A small sound classifier, trained from scratch: activation gelu, 7300 steps.
Rows from block 6 of a small sound classifier, named by matrix and row number. Rows with one number belong to one neuron. Each number is 50 + 12 x the weight over its row's rms, rounded and kept within 0 to 99. All counts start at 0. After the name is the row's rms in percent of the matrix's.
After each neuron's rows are labels from the 100 clips, of 14976, where the neuron reaches its highest value: "responds to" is what is common among them. Only what is clearly more common there than usual is listed. The data: acted Russian speech (Dusha). In brackets: how many of the 100, against the usual share in percent.
# fc1: first MLP up (model.blocks.6.ff1.fc1.weight, 1024x256), inputs 128-255
# fc2: first MLP down (model.blocks.6.ff1.fc2.weight, 256x1024, transposed), outputs 128-255

fc1.104 104:54 34 55 36 69 45 68 57 50 63 67 38 67 68 58 63 47 44 62 56 44 38 74 55 66 28 59 44 45 52 67 51 49 36 51 46 50 31 45 40 31 57 55 71 41 55 64 46 52 55 45 41 43 31 50 56 56 40 56 60 25 34 56 35 57 22 52 32 55 51 68 56 54 48 43 46 26 40 63 73 35 53 62 65 55 43 35 59 61 43 52 51 43 38 53 54 35 59 56 51 45 68 67 52 50 58 25 25 54 47 56 61 63 48 47 55 51 73 58 62 66 48 40 53 63 21 47 39
fc2.104 121:47 50 38 38 67 54 53 38 45 36 47 43 62 44 55 37 32 41 59 31 74 54 54 49 18 41 44 44 32 56 30 39 31 49 27 61 33 50 54 34 43 57 42 22 18 63 61 41 46 48 35 44 49 39 43 48 46 59 64 53 49 50 48 40 35 51 51 42 56 19 47 53 59 26 63 49 64 46 34 23 34 40 57 49 46 27 22 51 26 53 37 47 23 29 55 37 34 56 49 53 44 52 36 48 46 47 56 68 30 47 69 39 43 46 45 56 37 36 41 51 43 60 47 35 27 49 58 60
responds to: emotion: positive (56 vs 18.5)

fc1.425 118:76 34 68 46 61 64 54 50 47 54 60 42 69 65 70 58 45 51 58 64 20 34 56 56 53 35 52 73 47 71 56 59 56 58 53 46 33 62 55 46 19 63 58 63 48 46 65 47 46 71 44 58 40 42 61 44 68 31 62 48 59 48 44 37 58 22 35 24 64 65 51 44 43 47 42 82 40 42 62 61 52 57 55 60 69 36 56 50 65 54 48 24 57 43 50 53 53 61 45 60 50 61 59 52 52 58 26 46 52 44 71 63 54 32 55 40 41 59 50 39 68 67 58 52 53 20 54 36
fc2.425 105:50 57 69 46 89 25 39 47 52 38 61 53 58 50 32 35 38 54 44 49 34 65 64 52 47 43 61 26 39 33 38 50 37 22 50 35 38 33 44 51 44 49 33 43 53 48 39 36 76 22 45 47 51 46 38 42 45 54 41 35 43 40 54 69 36 43 40 58 47 50 47 61 47 38 53 29 42 56 62 54 36 42 59 51 49 63 46 74 41 36 36 50 52 40 34 62 33 34 46 57 57 64 47 50 49 49 52 49 44 45 60 33 34 35 52 48 54 50 50 20 32 51 57 52 47 41 33 55
responds to: emotion: sad (56 vs 26.8)

fc1.237 088:47 46 60 49 51 63 59 69 39 42 59 43 52 65 64 49 38 47 37 50 39 36 51 59 44 25 32 63 51 69 67 70 69 61 54 45 27 43 53 59 23 40 51 60 58 58 54 56 50 49 34 55 57 55 55 60 59 40 56 44 55 51 62 55 57 47 47 27 54 67 64 57 44 49 57 67 39 53 54 59 61 58 80 45 56 52 50 60 60 38 52 35 52 21 38 52 59 44 55 66 55 63 50 63 56 47 16 23 44 45 66 54 56 29 56 50 39 58 53 42 65 47 50 54 44 20 34 49
fc2.237 074:37 44 64 67 40 29 47 51 41 35 66 50 43 46 48 72 42 67 56 37 56 65 50 40 54 51 44 51 55 61 41 37 31 70 52 39 38 40 63 44 43 66 47 52 62 59 52 48 52 53 59 51 61 69 43 16 49 31 60 52 47 49 47 61 29 54 35 49 65 38 53 48 62 48 40 53 29 37 60 61 63 44 44 68 33 47 36 43 70 56 52 55 36 56 71 72 58 65 65 48 32 59 50 45 57 47 63 63 60 43 54 35 38 45 44 52 61 77 63 70 35 24 31 55 62 41 57 46
responds to: emotion: angry (78 vs 18.9)

fc1.510 107:49 50 56 41 52 50 57 55 47 56 54 29 51 63 63 70 46 61 62 55 36 44 58 73 52 21 42 47 40 49 72 65 59 53 66 44 40 48 53 40 25 53 55 68 60 50 62 53 37 56 43 51 51 38 54 50 40 32 53 53 42 57 65 47 66 44 32 24 54 52 56 45 50 47 64 60 34 60 71 63 57 57 56 52 54 53 46 45 47 47 54 29 47 48 50 59 57 52 59 57 58 61 54 56 56 37 25 21 45 47 51 69 57 20 58 50 47 62 33 60 62 56 60 61 51 18 28 44
fc2.510 078:38 48 50 48 56 43 35 40 43 39 47 56 36 60 65 51 55 58 67 73 71 57 53 61 31 42 66 50 59 56 59 58 40 35 52 61 57 70 61 53 51 44 45 56 24 63 59 31 41 34 48 49 49 60 44 42 38 26 58 55 59 37 69 46 53 34 49 50 73 42 24 35 60 40 64 40 43 36 49 61 42 54 35 57 51 36 50 66 33 51 36 51 32 55 41 46 43 50 52 48 50 46 52 58 43 23 40 30 48 47 57 43 46 71 39 39 60 42 53 38 56 45 06 59 29 38 37 48
responds to: emotion: sad (63 vs 26.8)

fc1.477 106:67 37 61 50 39 60 64 61 44 44 52 40 54 66 46 61 41 43 55 56 35 48 69 67 51 18 44 60 50 61 54 52 49 29 63 38 37 49 47 57 36 37 47 53 78 63 52 68 54 66 38 63 52 41 69 58 47 31 55 37 50 42 45 47 67 44 41 37 58 60 56 57 40 47 59 63 39 45 48 40 49 59 69 75 56 44 27 57 49 49 62 42 44 28 41 68 34 46 52 66 58 59 42 64 72 43 27 31 43 42 63 57 44 28 58 48 52 74 46 65 54 67 56 55 43 19 53 48
fc2.477 113:56 59 77 51 72 47 63 53 60 39 71 59 42 71 23 51 42 67 65 56 51 58 51 42 60 38 52 26 58 46 37 45 39 55 72 38 47 67 52 45 40 50 64 58 39 43 27 28 40 49 64 45 59 59 58 46 71 37 46 63 43 50 61 30 64 49 72 48 56 71 41 52 50 50 43 55 54 47 60 57 48 60 48 55 37 42 40 70 62 57 47 73 53 52 43 34 52 64 49 54 63 64 70 44 40 62 33 50 62 33 65 69 65 55 36 47 34 55 42 30 32 38 33 37 60 52 39 36
responds to: emotion: sad (61 vs 26.8)

fc1.487 131:61 55 60 44 56 60 65 49 33 37 71 49 60 67 59 63 42 62 52 76 43 40 74 61 52 29 47 56 59 43 54 56 51 58 53 55 32 53 49 52 14 54 50 57 40 49 60 45 47 48 52 53 51 55 58 36 59 25 65 66 55 44 60 51 76 31 34 26 79 56 40 46 61 48 31 65 27 51 59 67 37 50 56 60 53 43 64 52 51 49 51 43 41 57 61 47 44 61 58 66 61 62 56 68 50 60 21 38 53 38 55 70 64 33 57 35 56 79 39 49 61 65 60 69 53 20 34 33
fc2.487 135:56 54 59 38 89 44 47 41 52 26 80 39 43 45 48 39 47 39 56 42 46 51 59 58 40 44 64 73 48 39 36 56 44 36 46 58 40 50 53 58 47 63 38 31 49 49 53 50 67 27 29 42 45 57 50 49 61 51 57 40 50 45 52 49 27 43 39 61 42 42 60 51 35 56 59 50 64 59 52 42 43 42 59 52 36 42 27 71 29 41 32 26 26 47 54 37 52 36 49 52 46 53 60 49 50 49 72 53 43 46 55 41 28 51 42 66 67 62 26 55 38 36 29 33 57 27 60 67
responds to: emotion: sad (63 vs 26.8)

fc1.429 109:61 47 60 43 48 41 61 61 49 39 56 48 57 62 63 56 49 50 53 67 36 30 58 53 44 32 43 66 67 52 47 45 59 47 57 46 33 63 50 52 27 54 52 60 66 46 53 55 36 65 39 46 59 31 67 46 58 27 53 56 53 39 66 50 56 28 30 29 49 65 40 55 54 39 52 72 40 50 54 70 62 56 60 55 60 46 42 51 57 38 50 32 53 27 39 72 42 64 58 56 58 65 55 58 55 42 43 22 43 50 74 57 41 33 66 60 44 62 38 40 54 58 60 65 62 12 47 39
fc2.429 119:49 66 75 48 89 42 49 31 33 63 74 55 48 50 35 48 28 62 52 60 63 74 54 43 36 36 78 43 55 45 30 38 46 46 52 53 41 49 51 41 42 43 52 38 42 55 49 25 58 40 48 35 43 67 53 30 50 47 48 62 35 37 56 43 39 49 49 44 52 45 30 51 64 33 52 58 65 61 50 42 42 59 50 53 56 40 59 71 42 46 74 50 48 55 52 57 52 53 44 53 53 51 43 56 39 55 56 41 44 46 60 62 37 55 48 28 35 65 39 33 33 22 19 30 34 47 40 42
responds to: emotion: sad (86 vs 26.8)

fc1.756 106:51 45 61 41 58 52 44 67 48 51 63 50 55 52 62 70 45 61 65 34 31 47 58 62 45 25 26 48 44 50 65 68 61 49 56 53 22 50 50 46 31 36 63 50 55 55 60 54 32 52 50 58 61 36 60 51 49 47 51 50 39 54 48 48 67 46 40 27 56 48 37 56 54 31 56 71 36 42 48 62 59 56 69 49 49 52 52 54 72 56 60 30 48 28 51 72 57 58 57 62 56 67 53 60 46 32 31 19 43 43 55 61 53 34 58 59 49 69 54 44 77 63 63 59 52 33 41 58
fc2.756 104:40 75 51 67 27 72 64 42 32 46 67 39 64 54 55 57 42 63 61 56 53 54 45 37 60 51 60 52 51 52 48 50 37 77 39 58 60 47 65 57 57 41 49 63 47 51 62 33 45 65 44 44 43 50 56 15 54 43 81 59 47 48 36 40 54 36 43 40 59 36 33 58 42 60 62 47 51 45 55 53 56 41 18 74 52 40 50 33 70 49 62 44 63 41 56 36 52 81 57 65 29 48 39 58 54 53 43 40 43 50 56 45 40 56 56 28 46 54 55 34 44 27 21 40 27 26 70 34
responds to: emotion: angry (60 vs 18.9)

fc1.382 085:49 35 60 45 51 53 45 72 43 40 68 51 67 52 61 66 42 50 52 47 39 45 37 61 65 41 36 41 60 48 60 39 61 46 40 55 33 42 53 59 17 40 53 41 61 61 52 46 58 54 44 50 66 54 41 34 51 40 51 39 24 41 39 36 52 32 45 08 46 60 44 55 44 43 42 57 30 44 42 51 50 60 55 67 39 33 39 63 68 47 58 31 54 55 54 65 48 49 57 57 45 62 47 64 57 31 17 46 50 35 42 57 68 25 57 47 39 65 46 50 61 57 72 47 61 31 30 63
fc2.382 073:59 66 35 38 45 59 58 65 49 57 55 53 57 46 52 72 58 35 41 49 63 56 45 39 66 49 66 45 72 49 59 48 50 59 66 86 62 56 78 54 47 34 43 50 68 40 38 66 35 54 31 56 52 60 63 50 48 51 41 36 43 55 68 62 33 52 53 61 40 36 70 71 44 64 41 69 52 57 54 46 61 42 61 54 44 39 53 64 76 44 57 37 68 45 58 50 64 69 44 58 34 29 45 37 65 75 51 46 50 47 59 66 81 59 39 52 49 49 60 51 51 45 44 55 42 56 75 45
responds to: emotion: angry (93 vs 18.9)

fc1.251 101:39 43 47 50 39 45 64 67 45 53 60 32 46 59 48 54 63 41 50 47 55 40 49 56 42 31 43 42 54 54 73 64 70 62 51 53 41 58 37 57 23 62 66 58 54 63 66 47 31 53 42 56 63 64 67 45 56 42 49 50 48 44 56 57 53 32 39 30 46 54 64 46 52 40 22 66 40 31 50 61 53 68 62 60 51 52 51 51 47 58 43 52 49 49 55 70 58 56 51 50 49 54 57 44 63 62 26 04 53 45 38 45 58 34 55 52 32 67 64 56 51 67 66 55 48 25 46 44
fc2.251 093:47 57 34 34 56 58 45 59 63 59 51 51 42 53 73 65 63 58 54 64 27 38 71 63 86 59 43 75 44 56 58 62 58 52 47 43 53 61 42 59 59 61 57 71 65 52 83 50 57 58 54 52 39 47 44 68 23 53 43 66 72 62 76 48 58 47 59 62 46 45 72 44 66 66 67 45 51 43 66 64 55 54 51 51 59 57 68 22 22 38 52 64 50 59 42 37 43 50 64 48 67 55 54 73 56 56 63 52 53 66 48 48 49 68 75 53 51 69 53 55 63 80 80 57 59 66 39 49
responds to: emotion: angry (77 vs 18.9)

fc1.496 091:64 24 69 63 54 58 62 60 60 40 56 44 67 67 46 63 40 37 61 46 44 51 61 64 47 36 49 33 49 49 80 62 78 43 70 40 48 43 53 52 01 47 58 72 59 66 55 46 50 44 37 67 63 64 74 44 46 27 67 47 37 51 59 41 55 18 41 20 47 52 61 56 54 56 50 50 25 42 52 55 57 47 59 66 50 55 49 57 46 65 54 52 53 49 59 61 59 51 41 67 50 53 45 31 65 69 00 40 56 49 40 52 47 47 54 56 51 61 56 54 48 61 68 64 51 26 56 43
fc2.496 094:53 25 20 74 64 49 58 50 62 44 47 52 61 47 47 32 78 42 49 48 45 48 42 68 22 66 39 60 62 59 52 51 68 34 52 47 67 67 27 52 48 63 55 48 65 55 37 53 43 38 51 63 57 48 59 45 67 45 38 55 69 72 48 71 59 63 43 65 45 56 62 59 53 69 49 56 42 64 57 67 51 66 48 41 53 76 58 42 45 53 58 42 60 55 45 61 54 54 69 43 59 47 60 53 59 64 65 64 50 57 62 53 76 56 74 45 52 41 65 78 67 61 56 67 75 80 56 58
responds to: emotion: angry (87 vs 18.9)

fc1.745 127:61 58 50 38 56 41 52 55 59 56 50 46 49 70 70 67 40 55 58 63 41 50 73 66 51 11 40 61 63 60 59 56 65 50 57 44 34 58 45 46 27 61 76 60 60 51 60 52 33 66 38 56 58 42 61 44 48 45 55 53 48 46 61 56 63 35 29 30 52 55 58 55 59 31 49 72 39 50 47 65 47 61 71 65 51 52 38 56 64 41 56 43 48 46 49 68 47 56 53 54 50 58 54 66 45 35 34 19 49 41 59 62 59 25 60 56 42 69 48 52 70 74 58 68 58 26 29 46
fc2.745 116:34 60 62 34 71 41 55 43 30 42 71 51 50 38 37 48 35 57 64 75 60 46 74 57 70 48 61 59 46 40 40 58 56 40 61 47 29 44 60 38 44 56 31 58 35 49 65 46 62 40 40 55 42 51 53 44 34 57 52 40 44 46 33 58 32 41 39 46 59 36 34 30 39 43 63 34 45 53 35 57 49 60 28 59 40 39 60 49 33 50 47 46 34 63 41 30 36 44 32 61 44 64 58 67 46 46 44 41 46 63 41 38 15 53 55 38 70 54 27 26 30 41 35 32 25 21 33 54
responds to: emotion: sad (67 vs 26.8)

fc1.69 097:52 44 54 46 43 46 52 69 61 48 42 34 53 66 48 66 48 45 60 57 28 32 52 52 53 19 46 48 41 56 73 44 64 51 56 39 37 54 40 40 46 40 57 66 62 45 61 55 38 55 41 73 53 43 59 43 55 43 40 48 50 38 64 50 56 42 42 30 49 47 63 66 49 42 60 76 49 56 56 62 51 61 57 56 49 37 42 51 71 63 58 43 61 53 53 69 53 53 47 61 50 65 55 51 52 42 33 24 49 47 50 67 35 35 73 44 58 69 48 55 50 61 58 50 60 13 55 40
fc2.69 105:34 79 82 46 66 59 34 45 45 41 66 60 45 61 39 54 38 75 49 53 66 62 51 51 74 43 52 48 64 48 35 36 35 67 70 52 47 62 51 48 55 38 58 62 46 41 53 37 48 44 72 37 45 60 41 46 57 39 54 45 45 39 77 34 62 41 67 55 60 60 09 55 51 43 63 52 45 39 57 49 52 48 49 41 56 55 55 41 44 66 45 67 39 60 57 43 44 60 64 71 60 62 57 63 50 59 55 63 49 65 67 61 53 61 58 35 25 53 49 07 30 43 39 46 45 40 31 37
responds to: emotion: sad (65 vs 26.8)

fc1.752 127:61 38 50 54 57 46 78 49 54 70 63 31 64 69 42 57 49 52 49 59 57 39 69 64 64 39 62 57 49 65 50 49 52 44 54 56 36 36 54 55 19 43 57 58 49 52 57 45 43 51 47 47 37 28 58 64 42 30 64 43 34 33 50 42 69 38 40 47 36 67 67 57 44 57 56 37 28 49 64 61 32 41 70 61 47 60 45 60 61 51 36 45 38 27 46 76 47 50 53 54 45 63 68 65 67 69 17 32 56 48 43 41 49 30 38 53 35 66 51 66 69 44 47 48 38 33 43 50
fc2.752 149:49 52 44 37 53 36 62 55 48 38 48 51 55 54 60 71 37 58 48 37 66 31 48 37 26 44 37 50 38 32 46 57 21 62 42 62 35 59 39 33 39 62 43 40 40 62 52 39 50 39 61 47 44 31 34 50 38 49 67 68 39 52 60 30 49 51 54 45 63 44 52 51 47 45 48 54 58 59 40 41 33 31 46 51 55 18 17 51 34 41 35 46 27 28 43 28 34 47 20 33 41 43 38 43 48 49 66 56 49 32 46 36 64 59 38 52 39 57 41 51 60 50 46 46 49 41 40 57
responds to: emotion: positive (89 vs 18.5)

fc1.120 093:48 43 41 39 61 45 50 52 41 65 68 39 60 62 57 56 29 51 62 36 35 53 66 66 43 30 40 47 41 48 61 54 56 59 48 56 48 50 48 44 16 43 74 54 42 61 55 30 52 54 43 66 61 51 51 51 45 48 62 49 34 53 72 55 77 41 45 22 43 62 60 64 65 51 41 37 20 51 45 62 42 49 73 64 44 52 48 64 58 59 50 51 34 55 41 71 62 45 60 55 38 62 51 65 63 57 26 35 61 45 62 63 68 39 52 58 35 56 50 56 78 56 57 64 56 27 35 50
fc2.120 099:53 49 33 58 55 78 61 37 41 42 59 43 51 49 96 40 54 57 65 53 58 49 49 65 20 65 44 55 59 45 53 49 44 55 43 74 37 63 57 42 60 70 34 37 54 39 68 59 49 65 51 40 39 49 50 56 50 51 62 56 40 66 53 70 49 34 48 28 32 34 30 39 47 50 59 56 70 42 45 31 58 54 43 52 59 42 33 36 48 46 51 26 50 50 54 45 46 44 40 44 31 45 38 37 34 49 53 45 42 52 36 46 61 64 55 47 59 38 54 62 64 61 70 57 26 51 48 42
responds to: emotion: neutral (63 vs 35.7)

fc1.255 086:49 22 50 52 54 48 53 60 67 55 47 56 62 50 53 47 53 54 52 53 45 41 45 62 50 12 41 59 47 48 72 64 61 61 62 60 39 59 57 62 11 50 63 59 55 51 57 56 39 55 53 64 70 56 62 59 53 48 55 39 35 61 51 41 56 38 59 16 41 68 54 66 54 46 43 70 37 56 54 62 36 62 64 69 55 39 44 54 47 53 53 48 48 44 47 74 47 63 47 50 52 59 52 49 58 43 00 29 59 46 48 57 61 30 58 43 50 63 57 39 47 73 54 58 54 12 50 55
fc2.255 066:58 37 45 53 46 60 50 55 57 45 50 49 37 60 45 40 67 55 44 48 44 61 57 69 53 32 52 27 65 55 52 51 52 63 66 57 51 55 50 47 42 48 64 32 58 55 63 54 32 47 31 64 69 49 53 69 59 42 39 23 64 49 53 51 56 53 50 48 50 58 42 51 60 50 42 46 47 46 62 49 52 49 46 56 57 78 57 56 70 51 57 63 78 67 64 53 73 57 56 49 46 27 31 45 52 54 28 42 59 44 51 57 60 50 70 53 46 44 50 57 45 51 59 67 39 65 76 53
responds to: emotion: angry (95 vs 18.9)

fc1.332 132:54 39 59 49 62 59 60 56 50 37 58 55 58 59 60 65 59 50 60 61 42 38 57 53 45 21 47 74 58 62 54 59 54 54 60 51 43 49 48 48 21 65 64 66 50 35 59 45 42 74 35 55 43 36 61 29 55 30 62 53 47 51 53 43 60 31 36 23 57 56 49 46 44 50 55 71 38 57 65 68 57 59 55 67 59 42 58 55 67 47 52 25 44 38 48 53 59 55 65 66 58 60 48 53 42 45 38 32 48 43 58 69 41 37 71 46 46 58 48 48 47 58 55 55 60 13 47 38
fc2.332 150:41 53 61 44 72 38 35 34 44 36 55 44 50 52 21 36 44 48 37 61 38 72 53 46 33 50 55 37 43 26 43 47 44 33 52 43 23 46 50 37 49 48 45 43 47 55 30 25 70 18 38 50 47 58 38 55 33 41 42 51 47 29 63 55 50 40 30 53 55 58 35 45 61 40 50 43 51 53 51 52 47 46 63 62 57 47 49 54 46 46 36 39 43 53 40 51 30 51 44 52 72 54 48 68 44 42 38 29 36 41 62 46 24 44 34 42 58 38 40 38 41 33 30 49 38 35 25 48
responds to: emotion: sad (85 vs 26.8)

fc1.645 127:60 30 64 50 62 55 58 46 49 42 49 40 57 66 72 65 43 42 63 62 46 32 73 65 49 27 50 55 48 59 65 60 67 52 55 54 31 56 47 49 24 60 53 78 53 44 55 55 37 64 28 46 45 33 60 48 52 35 51 64 45 48 65 43 51 27 48 23 71 65 57 47 53 57 53 74 22 55 58 63 45 53 60 73 54 44 58 57 43 53 58 33 48 42 53 56 42 64 60 72 57 65 62 48 38 68 31 32 47 37 53 79 50 32 61 44 44 67 44 37 73 65 53 55 58 25 52 33
fc2.645 168:54 39 61 62 66 49 47 48 56 34 61 58 53 35 45 29 50 35 45 67 46 63 55 54 40 51 49 52 41 33 35 55 50 25 38 46 32 47 47 37 41 51 36 45 41 58 41 39 64 12 44 55 53 59 27 39 38 56 42 51 43 32 54 70 52 39 20 58 50 53 41 50 55 40 53 47 47 49 66 53 40 47 56 48 58 49 50 72 42 39 28 42 39 34 37 53 37 42 53 47 63 55 37 65 37 31 48 38 39 45 52 30 40 28 50 55 54 57 38 34 35 37 47 46 42 39 34 57
responds to: emotion: sad (77 vs 26.8)

fc1.753 106:70 23 54 46 59 59 51 44 45 48 67 60 64 62 55 71 28 49 68 66 42 50 58 53 46 29 47 44 41 63 63 59 58 61 61 49 35 55 47 55 14 39 71 60 55 51 56 58 48 63 46 46 57 57 70 50 69 39 61 61 48 59 41 40 58 19 44 16 51 47 65 57 43 45 48 55 31 56 58 63 52 51 65 73 56 34 48 53 56 57 46 32 46 64 56 55 49 66 37 63 55 50 45 44 47 53 11 45 49 30 60 63 54 33 65 51 47 76 51 50 53 53 51 61 41 28 70 41
fc2.753 110:66 59 39 64 49 62 42 46 35 50 51 50 42 47 40 34 68 23 46 50 29 47 61 50 47 55 41 55 57 39 47 65 75 18 63 15 48 56 40 41 49 51 35 59 38 53 36 69 53 58 61 68 61 33 43 54 35 51 54 59 61 49 53 58 41 43 44 51 55 48 63 34 57 42 70 46 52 65 63 58 41 51 48 46 57 58 55 37 40 49 58 52 52 58 50 62 37 57 71 58 53 52 57 48 65 68 58 51 52 60 41 38 42 50 61 71 63 26 40 25 55 62 62 76 79 66 61 52
responds to: emotion: angry (41 vs 18.9)

fc1.165 132:55 39 50 48 53 51 78 53 41 45 57 60 67 56 59 75 42 57 77 58 60 45 52 71 39 24 46 62 55 61 60 60 63 62 55 33 39 57 53 38 28 41 66 71 52 59 70 50 40 73 47 46 49 44 57 31 56 40 62 40 32 50 54 44 61 33 52 21 69 53 45 64 51 31 47 50 34 45 42 63 57 61 52 66 47 37 51 54 62 56 40 40 53 40 52 73 40 59 56 56 63 66 58 49 56 40 39 31 47 33 57 58 41 41 73 48 45 64 45 39 48 42 53 52 57 21 58 54
fc2.165 136:58 60 72 56 65 49 33 34 42 48 74 61 46 54 52 36 37 45 35 70 34 46 39 49 50 60 63 55 40 25 58 39 42 49 29 36 41 54 59 49 55 64 44 61 49 46 37 43 79 36 32 53 50 38 67 34 56 46 53 52 49 25 50 40 48 52 39 39 46 38 49 36 43 38 44 61 49 59 29 48 43 54 48 63 61 54 44 50 43 50 68 34 51 48 57 45 38 63 59 38 45 49 42 57 31 48 42 43 41 45 70 54 26 46 41 39 50 21 20 33 52 51 35 38 51 44 38 44
responds to: emotion: sad (63 vs 26.8)

fc1.762 095:59 46 45 65 56 59 46 43 56 62 59 41 49 67 53 65 33 66 47 31 43 51 49 54 53 30 38 53 38 58 65 51 74 42 53 44 28 45 60 46 21 48 62 55 51 39 54 43 33 51 47 64 56 50 58 45 42 34 62 36 41 58 40 44 63 45 29 18 50 58 50 55 44 39 60 61 28 47 66 64 48 56 60 57 63 56 40 58 57 54 61 36 48 44 44 61 58 52 53 53 47 65 60 79 62 45 34 32 51 32 57 66 51 28 62 52 47 57 31 51 73 66 49 52 57 22 29 48
fc2.762 086:35 45 58 85 39 58 63 44 50 38 51 45 51 44 39 59 42 65 52 60 74 36 41 41 30 57 61 35 60 66 40 66 30 31 45 68 54 48 44 60 61 42 46 33 43 49 56 41 60 67 53 60 56 50 53 38 57 57 63 64 40 42 50 36 45 44 52 31 47 45 22 29 44 30 44 62 47 57 39 44 41 65 39 62 44 43 41 72 61 46 75 46 43 55 57 43 56 48 48 38 35 41 27 44 39 33 40 32 52 34 64 51 60 61 44 43 37 46 61 37 51 48 39 36 38 53 59 25
responds to: emotion: angry (43 vs 18.9)

fc1.378 093:44 27 58 59 39 45 55 58 44 61 50 59 60 52 40 62 45 51 59 62 33 61 53 62 68 38 36 47 60 58 65 57 57 58 57 62 27 64 56 57 12 50 70 41 53 48 50 50 28 63 46 58 59 45 49 56 52 38 64 43 32 55 34 44 65 52 50 33 62 68 57 49 66 41 44 60 22 38 33 57 43 52 68 59 51 46 38 58 61 72 70 42 46 43 41 66 57 54 43 57 61 52 63 49 71 61 12 24 51 46 57 70 42 46 51 55 39 65 39 55 75 55 49 32 36 19 47 53
fc2.378 091:59 42 53 62 23 64 54 65 49 38 48 55 77 45 49 63 46 57 28 63 34 35 46 46 80 65 53 50 41 54 70 51 64 54 50 39 56 50 38 45 50 41 56 84 47 36 40 51 25 70 70 68 43 63 66 67 62 46 61 42 64 33 55 60 52 54 42 41 64 61 50 53 45 35 39 53 42 44 38 49 53 46 36 62 58 45 51 61 65 42 46 36 66 49 44 41 66 55 46 66 52 36 47 34 40 27 28 38 55 38 43 48 73 39 53 47 38 57 67 43 55 80 55 67 48 32 65 30
responds to: emotion: angry (82 vs 18.9)

fc1.567 118:54 50 52 44 48 47 54 53 60 50 46 43 62 42 51 68 53 58 59 45 58 41 45 59 49 27 35 72 51 56 76 65 57 59 64 42 49 53 56 41 23 39 48 59 71 31 65 46 50 59 51 57 55 40 59 44 59 20 71 55 42 38 57 42 66 31 42 22 60 42 52 68 46 33 52 55 51 52 58 66 62 45 56 64 49 45 47 53 61 54 40 33 46 46 51 82 43 55 62 61 53 67 41 52 53 48 33 24 47 39 61 48 33 32 66 38 53 70 44 50 49 65 41 72 46 13 55 49
fc2.567 135:49 68 84 31 56 34 44 38 24 52 71 56 45 63 29 40 37 56 61 60 39 50 54 28 47 29 72 46 65 25 51 33 39 49 52 58 53 48 53 52 62 50 55 67 42 51 43 32 59 35 46 25 53 37 63 49 58 37 41 67 47 41 65 32 47 37 54 49 47 41 30 39 53 46 62 52 47 55 41 50 32 61 50 43 57 46 41 49 48 50 61 47 54 58 62 44 35 60 67 55 49 59 35 59 36 70 49 59 54 58 49 59 40 48 39 35 53 37 32 24 34 44 27 45 45 50 34 41
responds to: emotion: sad (57 vs 26.8)